From a checkpoint of a small text-conditioned image diffusion model: muon at rate 0.0022, 5.4 epochs.
Rows from block 3 of the text encoder of a small text-conditioned image diffusion model, named by matrix and row number. Rows with one number within an expert belong to one neuron, the router's apart. Each number is 128 + 24 x the weight over its row's rms, rounded and kept within 0 to 255. All counts start at 0. Numbers have three digits each.
After each expert's rows are labels from the 100 texts, of 14976, where the router gives the expert most weight on average: "tokens" is the input token at the peak. Only what is clearly more common there than usual is listed. The data: photos of plants, animals and fungi (iNaturalist). In brackets: how many of the 100.
# router: router (text_encoder.blocks.3.mlp.router.weight, 16x192, trained with AdamW), inputs 0-191
# gate: expert gate (text_encoder.blocks.3.mlp.gate, 16x192x192), inputs 0-191
# up: expert up (text_encoder.blocks.3.mlp.up, 16x192x192), inputs 0-191
# down: expert down (text_encoder.blocks.3.mlp.down, 16x192x192, transposed), outputs 0-191

# expert 10
router.10:109160141140122137150151146114139124129168099117172112126170130098124115098165153154129107139123107120102050127154079159132092150093144133142124114125122145150108146146119142096111137123124133129117134122086156096119126091126118146078112107178107091108119121107138171131140104085090085088098097112145121103101122139149121119088141093120138081133112129118164157152139139173100072119108106113196159117129142130133143140116128147136148103094148123124158148113119132093113122155137129109149132158081169113153137144092117169115126097143109160133126104107156125112092156089127129098
gate.0:093113136171108153055142124137129113138156127142157168127154166126150132138190104138144110170099151104112159098158095101150143122126109138108128097132109132125153127162095110142131128126080155132111168135134120127136122127054136102123097168141130134113098118123134127139113119170180133100167112107168142148126164097149084099133113163106172126132140120121129092127154096127134107088131150132137125087138146131142148126129141107149115100122099108112068172135172125118116132126173133154137124120111109088098131115165108097141120114150133142117084133157119162093129124083098119147
up.0:130133091147142091158147134134136104131098107111142125148130145112134147160078138152109108132155098167110148115086071135089119142119158150141139134131174136134142154132112145094116122177153109101107048156126094134144077106158127127129136118137104121102142134188159097109118114084149099110124130155144142134118138141121119110127082083121095141135140162157129115115148165127135153134138142107133126149113181117106092152117147114111148115108135121141176091109090128124140139121102131144099142132162113158112176122117137121121114170098172143132091191123156123150140103150115178158
down.0:116123160128143082133130129136113124151138161105124127145149112100106129172131168144164126130114101104145106123178148139132116123131134184146086115105117095144103102099172142154115120112159153122128109121110122110160127126110130196083097124127108139099143143093130111154105089145116092148109100138124141099166181117148126142093145170108113072124137133138107123092115131163151112152120138131136126114162136121132112160138095159161083170149114132102142132070114102157138144148154147093160187088138139119127072151127107169118153097128139098109098145168121132121149135125121088117
tokens: "lepidoptera" (83)

# expert 0
router.0:118154138121133138119110099124115131180156107164182142127154128106169116162119137152133144137102103130102092131127099118165117162103083148148141109082084166136125133146123119100145126133129104128134117131104099155145135087093087160070105098136112139166125101137185158129132092122122121118145094114137141130130144145161133119138119081149140106114101106127126150120101144127106120131166163095157156113136095113100112150109117114128164119140140125060124135161127132084146147150167116133149115127035109133099132149117112159107127125176094130125114128094105114154131179133096127134
gate.0:118147127144134120131142100174111129119117131089097150104136126128133087085105099121103151177112114128093139109151147133152090118128121163101111138145169150143124115211107114125107173124093126119124131072119135131114164117131084091146145176119136097121116153121084107174144158121110118139170124139121107139127115119103108094162101140163110132126134091105127118098129181126143143144108154150160157104098124119127143136187118160120122130136120123085136145107089159115110115119164124128143141110135155129103161142109120082159166132149112112078114129117132180107138097172141146168
up.0:111107108129131114109119115155101112112133136186086102081170083151121123126122115115120173168123141123136084122139108114143142167093130139135088132113135172123156135142114091120146156120158111154108145106150131120129138096130131129134089138148147130124140108140147074163126133163091099147164127132161131199124149100104095107134123133090134103133120132129123136097166142138126074070111152145108117113126135152116140134137144162116131141141111117135129142102141156195138120108163119124170123116124155067122158169142136079157184094150137127112097100121125159105141110139104174123
down.0:109133138121122104114154128133108171112135087109138154092128162145109156135125115119115171101103117154137120113128127143133175148141101121067154147119096102127152111109162071136174153162157124115097109111136161129099143091130170136130149154120118139133116114117157139147129124088092149124143118115109126123124123133119102114101124108159127130180095087119166112191146101130128131118170138086139144121117094168131063107114112128088123078164145136125161112137120128161147108144146198125168105142106069129126115133114167082143128158115141113119129098162147146120139134089123125147
tokens: "accipitriformes" (60); "order" (40)

# expert 12
router.12:141173151114163137126120099105133094133125094167138133131130130127112131116135146160134157120074108097114108104151090119131096141123116134133127094118134124140079126129107096109140156133104130133157172116139131099162129120104098131089083114150115098106162104153185157126116090146095112133148144122144104117122167126126109133139144113161150093146114149112156131105077117115104086145154130087164157111138145191129125155119120116102147146083128127091117110119129115115141135109192106115124081083066128144124138129080110149087127122144133143129087087120138151096107170105089117120
gate.0:082118155166117127167128111133143103156092146107177120131134096162137076146148074127121095108131156133098138101119166110121186136144123115119132153146095142093141145145132103084159141092095098098137106169136141112123125125130144128152121164068134092126152176143125153160174171160127167101103135134143119139105130146138122101121112107138079132069117161098078163152129129135135116110176174105100158104136141127135131159121103122102101120138170149108102094130119119148114154133148114108094128107146155143127117120159097113106166106153160118108118140145134135131116118121110125148
up.0:185153094072125116141139152168109152127145103109110122115108118129097129081106155142131155149148080115158126141133088185112103095135121136144092120155155139156114133104073136131100150152165138115118155085147110121135096149149144164121175105175080148136105132141139080119134110124114119145131123120101166147140128110106068120186109111135148121165129126169175094108146137126135127141095109135139117120098124122121114115166144137151156119112094145150138149108118133076149097098163126118178104135109147107133137146113117122116128145127124166114139116084114109170143096150124104106
down.0:152149128159144131124097124112110106114147086163156138085153104129126086147127112137110153130134140122053125121123130101173085093101118114190129160094138157115127127119127144066095086097153123099131149144115125078137092130109130109096118089100098171119131147143155144162166185130168079108145150148158147110148150155151117066116130160126148111103159126147147122125126119154127107095120143133124126178073121148143121117118167113117122108140156149109162152116153122108139125123142116130128109138162132140144121104146119094115137112147130129137155134166125158118092143131181122129
tokens: "sapindales" (58); "fagales" (42)

# expert 7
router.7:109122116105124113113165121109116135156131129157127143160142100133096111133131076177143116113115098125127106107142126099173109115158127161116124092127137128138134106184116113079144126138139144128134151157122169117138131107141133142057101110179102102148157084126145179120096120112108104105191105129155131099157108137170123151136118119149144112106139129176180111121082137146113167122137150145157147155125133129087136144143131144134175137101135132094135130114125132108113136102081111116141151155096117169157166137107107143115102117169103148127105062131140132134118182114092116112
gate.0:155123169173134158135156131117115101122126074160129093139103096097123151141119116151103129130083106138107128138090113158111145142108133125129144102125161170157146091143082111146136116147142120078129127122150153052102154118147100136114106178151082115111144145150138122126162130151184145141107107158128165127133159126148161114114100142121116127068096142137141135114105128095179127123147151114157129112134142111096144121116129171172095126125123132117102132071158149142136148110079140085102126165172123140118117107145138107142157082111148161126095142133114121118121106144156105147
up.0:149141081145124138133137136113122091120139111114133140151152131066118125137131152117138125105100153146142135130134086145142139116174130174146151143158153138106098135167085123137110072114099130126110106094138139118089166103115115179107082159096098143105132147054163101117138105129166132154138133125143168135171172149138151126100123156147124090070106135138092166094128124089151156152162151151122144133132132150069126139112095111109093138094168088144106130126151113122129150106130101127127134135156084133146135113124132131141106124119129156109142144125144193110133154115155107131
down.0:126118152141129141110137126107110164153047135092138094131088125109132111125148166134154147120117131106105128168132131155160100128119105148099135125129075114158158128131092146140135159133140090150093107108154128124130136141140105143137158086150148093131113143084117122097163139146143132112143139148142105114148121153107140149140128129151137096136168115065115186120126127115056134118116110143123077175128158132103120074117169125117071136161127140143162138116103128123163133150150156151102063137136132170084112150127136111101155162117143132163128138154134142152129170121108143136
tokens: "," (80); "class" (20)

# expert 2
router.2:085140122156157124101147130112141127141162123130123129121126131096096115154108057148121124148103102092146068101138107095159105109102125137116142120091089148107106108118117157089143122132125125081179130121108089117136118115115100135079093124155104134098109087133081133129114091115138083101114204116133140098117129155105115129139143104162153123097111125074126129119109133132127123121131116134152163140145133157122127146132146121130124100128158149085164105137128151118120092096112108113097113100100122146140146176079118126098119107167108140145076092096117110167118169114115092121
gate.0:165166094146145092154125123134142126114135134133134164158163125172143120078132106136142111103109167100124121131095149120117140099128108126170146112142157110107147111126096152098135100129152152106152121130096138140176173133138144119108150164110115197150124098107143153089137145114139132102130098099146118112103136128113096112151129115133116117145140099095129133131136102105190111139126142146089156113112097115121157119151100166106148147135059168116128154111118103097086126159119118194124126140146121120100139121129107066145110107154106076147155182134133151095100097133123144139
up.0:121189093166166119144136145087147100095135161119135161123155135142150088137110120106172105155125144120185113131124144137083105178085134111091137158129168081156124106167105147126151124102134125116119062147112144127146144147157142141104129105135132126120156121128139143108153105100136120122165104142124145150145206111117112118132130129102147113115156145154118114144134130125160099108137121131101114104123096145095125137163200120166108163131108143117097147127149124122130081099168089124128127162144166104140136100130155094099146117127134133124086141108110073120129104134102121139
down.0:099137115106163119115112131131107146118179134093099123126123085142129150130164111141120148151090139176173132130104142161138168119128119155109140134166144099127125137155129102107161165163090139173150114164135107127115144097135114145139105116130113110136165199147142084110134141158117144110154134137156141168100133120169131126137132077156111127141121140137130144106175125137125128054099080102145132074111135136120130127121127141134099116092096133144096118131175120073118153116149125093121129169109163120120165144126124090163107121159137131136111152057114135153100143129135154132
tokens: "<end>" (45); "lepidoptera" (29); "order" (15)

# expert 14
router.14:143145154141151126131152130121143132126140124175180146128112153110111125094131092185149132130147086106136103153139125098143086120141147146149126147102094105111165141146131141101124179134130107089143133151124104134157158094124114146088122121174105094120128111158152148117168088102105127197201152125126115139098144150113145134142133111131122124123130112155114121158105094162116085142149131109148146156144122141133212116077126125149153106110171147141131131143128121154105135096107117129101115106118096127130137148115155149103117168154114100113084131062143122137118148108095154115
gate.0:103107128166146153134092098158098135122150123178142126142128132114171131135144082110088135082085123073109107099164120133139113086099125138144107163145113108128145122081112146100104131151139130145129141151122126152117057113129120100171107099131133118167127134154103128107126108130158117141134120112096131182192126159142109109146172113119143140104154087094143125142164114088156095146103132138152154121159123096140129125152141099127124110092116095091123159137162096123122118162115138121128146137117144127145136128139095116139121148109190138157109167103188102105108131118157159114
up.0:175167082119140096121116188112126143107065125103107145107126131147148088125122150125148138111136086115163143116117102142175108145149103135127129087109157174147128167167116143120143123133142118140106108075120134098083154138157108098097170109139071100159140129094119124162150131120132138123119091142164106079122158143136144142141069159144163121143105136154130128105122123135119166142130147128113099117119144149128139119099099103148125124161129119121144093113143152092121151116155141128131140112167155174103092112102116148115150138110121143127138115166084111183127116129100071137
down.0:111131136083128115123108122137144151124155092157102099167132129120158103112110146135167134152139135150166116129104192141131150141073107076152129125140132182113108132095130124101066176109120155125107144143134104110140083171123097121136120147154129175133170129160129123087145140157106105136081131147093174161138141112129128145166111123129111166113123102129096128137145117144144176108134106156083145130151130125120139162111140161152209103136143156122128113125134108156092139097148166097119134114118125152116133160147111107080108136114116138127144085124145100110154116149100108134
tokens: "," (63); "anseriformes" (29)

# expert 13
router.13:112153140149150146151194097099102162156144141142125147130179108104104077112164145146111131162078113116168129139141125115115095146107116133141111177107105100145099109093102144049163152135114159118173101147137095140124119129116063155104106129176125134116133121098179170094101108096110112113129104125136150091124133116148148133148109099132104099150146150108157131102098142176138122109147131093149145087115119142085141132130137114111137136082141105109131114129144124108094154108102125149149143156113129144131138135081162155146125089139127133154102126107118134127105132113106151144
gate.0:109167153133096147153119148101133132098135100186145136085093119101125136131127144108085094147133169170159137136138138146065115127158133111101120192162119148115139125141170119140137120110144143143137145117131120160170137107093154119140089099138116124108125085143092159109127145102133141107084150130149096118120178128112155181113128128117112116146122078147146116128089107115103141116173106105122117096132120105143147140131135130151103167157117115141141089164148159152154156128123168114114142127088156116125121076119110110141103129202145172141108101094133131124101121125149131098
up.0:178157115142153149171075082134138120146102139136110072124138120127143138112111117127129120124163154129139112104141150113178127107161111106113144145104156143110165129147092141136099111099155111086144148109155141117135093086090152110159121128149112124088124156122070133132152100103142187132144104134097113162092153155090098137138170147130146149163132107075158110149130121139123152120088104124131127152142082118150195137144145098132163143137129126127126127131128188134105150113121136101079142118126118126120097154129115067132153118148100110120148128112133153161092138139108145155
down.0:127116149125089178148115134109184123136060141126169114152164147122136141169137170145169112129120138118132150131133117130132132163115121137118173093130101139108128173082119129105091062116180143138137111154091129106138139128116157153126169124122134105126123122104132152122168139124101143133118131144133119156114156128172113134112120147106121140147150139145122166140110146116092131090123132111086124143124161122170147146143139099090130120200099137151105150098176158103128104111146148122147145135118120129106113120137108129170088157117097128091121125141118129158073072124163179117
tokens: "<end>" (45); "order" (23); "perciformes" (12); "hemiptera" (12)

# expert 15
router.15:120197081111126124133160119103105150097119092178150102117140153121128099117160079168123151141101113136089117093128088115156097131118113117105136114078121126107111154120121126060142161131124089120130122099098101119144139130150120153089097119148091106106111076158148168109101114134134116152111155105135157117134121122136108136118143104137141052122125131129144138153106110161107126111152111107134165117143147157078152135102125140122161141106130117099141137163148132120107145098145093115118098113107113111118153112095127134061128095173104139132088079127107129127131156124148133109
gate.0:112116140142139166134120123140163116113108136145123169105106147131140136121161129129113136129143124100116139099146111117084146127111143101141117167097125070112174132122109121142112116140118138078110097090091111154163079171131139123116117119157126129132145084186140159138141092149089180096134121140139181116080163085177105124097138125123130103150151158111112101115112142100113129163101116152131110150140117124117124125090139178139137101077118103111104179111128127141156171117130158131182111135164163121134159133174115134151120122114123110128155147135146084120122118095106182138
up.0:132130102107165115125164159083075135131193127143171148151138127156138119127112124139125152099125142107129126121136136161132161158094107171123125118141145143147117121127153146143181136106138138138132152165122153052129148115131140105120137129099108107132108143093091122115117158090186098132138140083107077117106111144143215145112100142175159127124117083119120095163127114130147135124135094095144144128113124130133136138127125105112122150143119131131122050146141128122119091180109100121110118120138124172113092097130126137131132166124102114106114121100132162091139140100133114163
down.0:105141145158131121084126131128134143097122126064136120116111096176119100141134156130109117120130108108127110137112103093172155133162123108122136105132148163159157125103137154125131130111123165143117120139152156140091152123134156134095096138141084115131131133088123104118166122124146146118127171130156109150146168058104121119162115160137098116100136124152059086166083095134100155100132130127140139157146132113146074159129107124133130155140169098163122149101146138115134186155165125127137092150093147139122118107139151075138134131144114118089112087119104119164109112149162175110
tokens: "charadriiformes" (59); "order" (12)

# expert 5
router.5:119163133118108135136152109116121143086141121152188160158131119102119108115144115134107142130135088068086060111138136095148087152126135139112116105118085107172142094145103114098155146129118119141173195137113115113121124119114104158099118117143130147099122107099144089132131095101161121089091154133123132109122119146173111119107134125153157106123126132132121145158131126116126093108154108126084177098139091149111176121109127176143145150122149105129149149138129127122136103101125114149160106106098129132130128142077119163113099100162122139156085106120132110105084144067083130123
gate.0:101146093119101142093118123136081159157110136092131133133151129112128155128144137153148121148127132155106166119125113093134184150144124137103134132112110115159114104102145148090118155142160153152122126144128144157117135167134101165142050164123150118154134133096140133121143141108174120178085155143113147139107098103099131128117089124120116117077082092150142079101092130116121086148156133165132106137132132120122102076141134140123109081095108161075127125129146099139117096150138127108118089148135179115180168121098122119118155130163150160090095143134135148135139099119116128109
up.0:134140129145102119143153127126083161144099126134117177152114147110100123124097156161151146147108116108141118103135127133089147130143137167164120137147090151070158140142125135126133175055148120130090123112133119142097153157128114142120139171114154113155151140101116173153163117097103135120134143112141140114143072132131125105151074147157182118123135111137159111160156121135099135148115107094122142165140106092133193116115122103100101101153087148149139126120140105130170104167161128118111076149104116168154127096118085115133136144165118114114141078129149136089139159126129140147
down.0:127132127174152107143143167130144136104116119113128140159154117130145117136096134132151122130137141081125103108136146099173121156138113125137102120153116145139105114117119147141151173102114107090081124101127161108161139143092099143146131105132116125147137116147146091097167098138103171085152129159159166146127163135116132126108184149135085128176130111097111150137104119141134104157117160118100089084098108168129156107116133093105123132096157140101104103126090133108172159143102156133085132139105121120161119142107133073155134162131149114107077137142182139104130156109121103060
tokens: "<end>" (42); "," (36); "charadriiformes" (22)

# expert 3
router.3:126101137143138153110134114093133181127126101146120132165136129130146092142133138153093082144108106122100130116154071083109081137151148155139147121135105135117108112127148120132106155109093112150095170137093162110109103108117129124092107124137095103146150093151126153086134146134124141128168126113115175165130154129127122141155135131152145107086115121133156103137126129140136134139126116101112157083134112123082131143115135141143124125101141156116125121161117174042141133110110140139127122106100134145099134140070092153076129116164141144162048110097100142119148196115127130128
gate.0:144132119109098127141062130104106140131167109131125071109113160101110129125147101115141125116092177140134123120137172119126110136161142112123103132107179105128090144137137139113141142081153166144111113144098080151125162124080134116103121159116137131126105121112154087134109159105088136144158130112153110112144194148143118160146115144132131140163125118136171131090117133172107121106153135161131134095090154142172109120129108129118143160120143124080118092117149137130140112109121085119159146122087124156183128119139128131125108094159102106140171149161133204110153107098152139130
up.0:143135130133104163114117106081138141177144096180132123118118107113098115115127117156136130115110166095129144117148137121162115182173138141105093148189145103125115125123098150145125129095113132127162161113067135138134155116138142119095092163123144120137101137112119083123111163137096161156179101138135121138128124123136131193117124112110112126153115132095137129133128162121123132120152145153136164088087118090153119113148144153089159179147110140104116104094158132111161132104128146112162143106081128158105122133118141176146127097144101079113156140181121167103144130110135175109
down.0:152146128102132126142160112170120108121123159106081137123090121137102132130129136123134122137121126102114122109117116161146121117080161114120142166162085124125112145120151111151122166117089099156117114134155160157138096144144142165135133155127117143112118146141171105191117143180157137109069162144100102128147160152175116079135086097129166106117138131115094096128093136109123132189133125082170090131159150091110162149108092118129103120162115142148107151078104119192143114119123128126122128149135154127107125118141119066152126163133093121141142118140121169117115120109137132157
tokens: "<end>" (80)

# expert 6
router.6:120114115099118137110130122091118146124158136168161096108121118120146077145185156169122128149118102100130122108177125128168092153100133160158106084114107133182109130100113170111119168124107125088157175112129119150216118107139128161077116102180118106150123105120111175086104119120145140134106160125131130137134118132168150121094121124110124132124087135118134140174108127154106127124164138117161146121146151174102155135125129115119149092137132130100110134128134100115128136134161123140160081126134130145149149145102148160080110133114153115140067101113122131132163146125145115124
gate.0:094106105125141088154161148152142147166124163097104117161136156060113115171137120110153169174148112109132121089151131145139124120155150153083132098138114143111122133135108164140154143123123117166087138127125088096114157137100147105137096165134146094139148120161094163108121094149167133138063122065094110142145104136130165100129106141118110160108125115123128137149172105143118121115142114135120117152117145100106102133107128102104114138116086149151146117154142083139148091158157131168105159137153143120135136098118120104124141113118142120154139094140090108094156077174113104130
up.0:172169148124158119157133114133141136145144120115119117092139165144119101133127107091111101134138149119106108142080156129108169106137117117133103178108137108141107103174161109110076113100184081108144166164165139160087120140121124116137151158134095150106124165133137135132106101121094082107157122140141131136087139120204087173125117174098096125096140127134148109126091138124173112141155136181112140144113124126153112147114092146159118106093143121094141111108114146159102143130137152086130141116104128096126120121138106126146142143110173154110104107158117175128120140095117130123
down.0:164150120134131121150102109137102144123125163152105123172173111122116067146152072149151146100151129077109163136182117127113126080165132153136093101109095174135086159117142145127128123129114090157134138165119127136124141128094111089157143092118104118119116120160164085118112156131132145136115089113102137101138127139138136127122157117151080120150089111162135136110102148106120129146149115158087124118120139148159140152084141135126072142114122162154129153188189113111144145102135174124136100140161095113134134142138144115137093103149114099145144147131160147115147105135101150158
tokens: "<end>" (83)

# expert 1
router.1:114170126121145140095189133096165139145188114176170085144125131111135128103155100163110174124126104119155092104170070130143142129123109138135103091104106137138109089116149129084117136136111122129156113151116133122173121137147110148118125107180115139123107117124174130114114107116124115159107170100124134151109164161170132153159171139144143105111149078129143149106091142148162087149110105107122157115141155127138152156133138137139137115118167133092100126159156154130117134120140135132154114098128107125146150162142123180104117130146108135131108121070117147132140169074091121114
gate.0:137087114152093119147154117174117107117109152124164126131113156159143151108150130134123106081118155143131123114166100092130142129156102128130140121102127128088076113129150146099120122110139135123119174175133104108135141091113099103123166115141134085153179144151142110129083150157122149096114149114102116108077123123105138109087145085122110108161120104153160170163161122120118163103165122126085115139089142089165110131078124150127141126118144085161157116132147148102160132107129103112103132138132104135174167123137129132139156151100102181147110167148146145117137194116137126128
up.0:105181135102147137115124127112107181140162087129132175130150097077089103143097134137147159157109086141094155139108150150100096158088148112117104147186117077134167126104115128151133139100099126119146082116125169143125123151141135180126107143123147156142068121115103143150175122110130117157167099109160132137151124144133112120161114131140179130114120134137117092123088121115102117147093132126163140114142126158098165137153122096138135150133101168131133128152137122155097098161165170154149133105142151130103115124114123087117110108116107115139136103138133090126101062127126134134
down.0:094099132157135113136167167131110153132144127110132136099130143162172112068106132143134152135133099112174118151125155121104148120173154150131136080113095099125134148040157085098114111124146120150116081109069118128159113129106146127088106105105114121131126128132143100119153139116105123178129154104134173099140141131156104111120100150123140142122132126082156165117120112119107149156128127146122131162121162134124113138116162109088109092134170113194116145092135092076168143122139107100126145132108135145159087144144115144114135119123150168164129111138153116141092101124152128125
tokens: "," (52); "<end>" (31); "asparagales" (17)

# expert 11
router.11:099136149108146127091170101119114116129166118143178124148132117081130130121149100146107076134110100097135143171186076095121127150140141174119131159129118138147116085117094150073143145117111114118134123150072174150148121130108102154098115117171112137124133094093134123115165161166122114098090124130110142128125154156153110128149139173154128094110164129131143137128124126125078169140133100093159145103111133127150133124124110134134149147127123129144130123108145113122132167143164128135051128161156088140124117132102164165082092112151130112135084111142120118150104163122100132112
gate.0:200086123136124145116104143087151099125151126149187118095147110118135141161105089165136097172149165142117109141139160111107099107124110125092140144120160139162116111098157125133128133079150112124138152136122140144099105103122093121121103096134093164154151150145158100124115138108139093091107137121124150140155122119152121127092198115147111095124129135135136099122132118118134126126146101141138160078158099135114114146109150114136113112171184078089144150152183089131146119129105129159127122122136167130103128126119152128105123121080123097134125135188147153090108119157150143100
up.0:124134143122091104131086127113107069121116134147117117095150121174102097132110122149129146130112148093101108163136125113119108151152095122111156121125105142128141137084135118122108108139115120110098092129149123136153131164137101121149116161114134143160116088124164138150182135134111149151182144152166127138105135133114116088112188109148112149128059087109099153149118140055148071142182100165159108102154122133072126139121127121129139123120126113110138145176166138136119130159136139117144123142130088134143098167160150120132100129172130105180121137173124107113112125111153104134
down.0:105084125152185109141162095107114112113159118136110115130120072128119105146114166122120135120130096165142151141109132129142137121116121114145147118147131120123178061122142131149086146118145121099134167122128168125153147109080159107113135143141084154131126118111109122142115150094167097132170142189127136110163091162131189128160147140130102165114116111127110138134077132149149131130106168138128155110134182137089100116175139096141124123146114149131138122120155131114117114139136115086115147116073119127084095123167131157108122099173106139136139103169144102144113138122087158158
tokens: "<end>" (67); "erebidae" (9)

# expert 8
router.8:085159174112108122120185131127118142183172147181139114116132136081101129112131079163136123133126108116133131134132114078120110149143133151144119078133084133144130138160132106094145123129113119143116157104123111114121128125132094153093093092145082091094109098136147116088100129123020088131121128120117123116125113144138131130086088120143153138119106085124136134118120127138161119091142129126162158096151129155078118150118127128108143138153124100076144101145149125125110118160125130127134093094134103123157103166098142115131123098139143129123065161115128114140112135100114121134
gate.0:115093138108104152093111117158132123117137124156121166131100126133091168142147172140115125144109163129156138111113139107114117097109129109162162172124156131142108082146118113138127184116153152131146112149138110119144132105152099088105113157079139106130108139127154095121103159099146119077147164086119111153178136142158143153111094105142149117143103124106114139109138137118129068110119107182163113175161117166126153154128132120124103149105136128128098117108128137147100164116148175151119105114169089169143130108114138095105107092144085150116160071134139134105099148140090107108
up.0:125144093095121116129125140102113150126138144100156120115153095129151156174108157122129126141134116160083094128140164155140117137159157122088098133154131118124139090133158093146114107101158119145139147144150112094115141126141108158130132098147128115129142056141124134125142124158177088086098130111122135099116146126077096137176154131103147147159163112097159121142115150100144116121099147117142115107151145132158127174133144145122132135162118148123145145146125139169136097110134115159111124068099170109098093149137156125098123114119158150138085156101166101128194052122111133108
down.0:168116103094110123099092127144089137121094126095135164072149177116133118117130141140163101133119111124168114188078133105164127089118077137116069139106140108162129133135143151145146162115143119124104088134099126123137126133116125137152151104126114137116113134116126124098137115102145170135115131151151121087132152143097132156151142148074114128104097170142140151118181110168106100112121127118177192142186173108130108095112166109145143123119164142145112156113103120140113113135113106080087129109126152137130129146135137156136148139097122119140150141138131133114192145143160126142
tokens: "hymenoptera" (24); "coleoptera" (24); "apidae" (13); "hemiptera" (12)

# expert 4
router.4:111132162098116144128142126111103104141173123154164105118138136136126123141131096166122108119113115109146077108131106119182114158101119127096133106101099130138156129149129129089132129127123144122173141133128177178126114113149084158093113122150082164125126111165125162117129121075152114175171196115130114118122156152159120142100163126122129118145134111117125133125102121131158143111144112107144172103118130125097108143117136144128128131056107170115089126130143091144119141122087115123173094160083116133109142128076100150082132120140104141147087153141135132128125180108075140151
gate.0:109125093157129117102118090116101129132157150055148131153166152151133140140149151133127148115191143134103138133185113161114111147157108150156091145103138148143095127130142115085111122187081099078108100139107099173154106114112155117106124129116115138102165153102073124132125133062154167132155155113119137130118081116141112149109144104108120150123164135144105115121125112136119137149136131125117147088127080118146088127161137098159139131120139156167110084138140138103134169115140139147099139083114131093117138111148152135140107135131134115133116161118108121102101146119163144180
up.0:122099138131140128092146104136103108128151120117078137098157172152132092162119152106126113179140138158083103133164137128164128127125119118109142179135140121149082097113113116156123112115128126137094123117111101138147107145142134108138101135133126092172098109137177102124187078195150131100127113111124130148129189143126142131130140135135092109127115109115090107123080179119117115106126122138106122165129194181089095135118150083117147128110150100144111131105156151161147145136139101143136085145085146131137108084121096129164140129095122175130130123138122113133125099150130134151
down.0:110094113080101125112083145136139124108130097119118092132107142104074153146130155190148122139140133132145158109145172125145135119137108139138111138152144110116128139123149190107114123150162180167119112081113150148136142111098111084107083090119104137090114134102114143149103119090083129129195126125131141117117162119123138118126109138108104127132169126094120140119139109162114139112129119134105115109110110110129106087146181135158133135148147140127077126108162146165133142137161108153109179126097102120149140087098128150147185122075178114125161124126137173133129134104150112134
tokens: "order" (25); "class" (16); "lamiales" (14); "carabidae" (13)

# expert 9
router.9:096166092130130141085184097105092085119142111149204141139100121117127103155102131159109112121112106169144154122123099084135049170097149107125115105121128132139110103134140095047129120105136158128131131135135142115171136106114135163056105117152090097126130118121159148119144118097115100111110144113134123125131091125120102113132148106122125104127119122135171148119112103116127120098103074118144163142117112123152163135127147136118141114140154148144141129126141127102127153107094139126124095071115092144102124141137157160125108116156134129158127170107112135150088121106087148132
gate.0:138096165146134152080170103125085125148104102102128143109154110120094146148155159134146167091120142119105142132117148123173150122135142141156120134122118136109118160109115151117136155118126173123136051106128137142117077119163149139092122109126100112120105132116115144134134146157131124113143099114147102141120123131136115172139087124124170114162094159167111104164169144105120153132142090135134134149118162133144042134123144112111147153142138122179125142094119085125109164105126142146150121116170152155142137102126147086119119197135156120158162076119142139153105100100105116133
up.0:125118143119161138129093108172127164151145157124126121157151125149137147174104113119134119187145136114152155139089105124136107147140114135131091126116174118115122123130115143139144134125128083129151093156095148129136145110158134133145127114130152140106145123117082135123129131144142114171169070040120075077117144099092174086147114118136148148136110160129138133154147098098129114121115092132085155153129097090086117145149112148157130100145106128137108134183141087125148111113153132097150127107164114127129142123155139134128133126154188132157114145078155117087093146113152120156
down.0:124129139105157133148100145140092092114159116111183106169098114112119134128120129121140157131138132115123119119130137132142139133152111138115155134141126170087136186117151100131132130162133139159158077070167114138084122126111180122161127109093166119140137113171095144100132128138089169135167130080120076097116105114115115164119093075136174095150160122106118144131167117143144164139125141132118109122149138118086079124176133105098111133145110164129129133125140126096117134131155183145148122115112132125129159123111108112146159121128116094084111141170085138151107097137167152113
tokens: "lepidoptera" (62); "orthoptera" (16)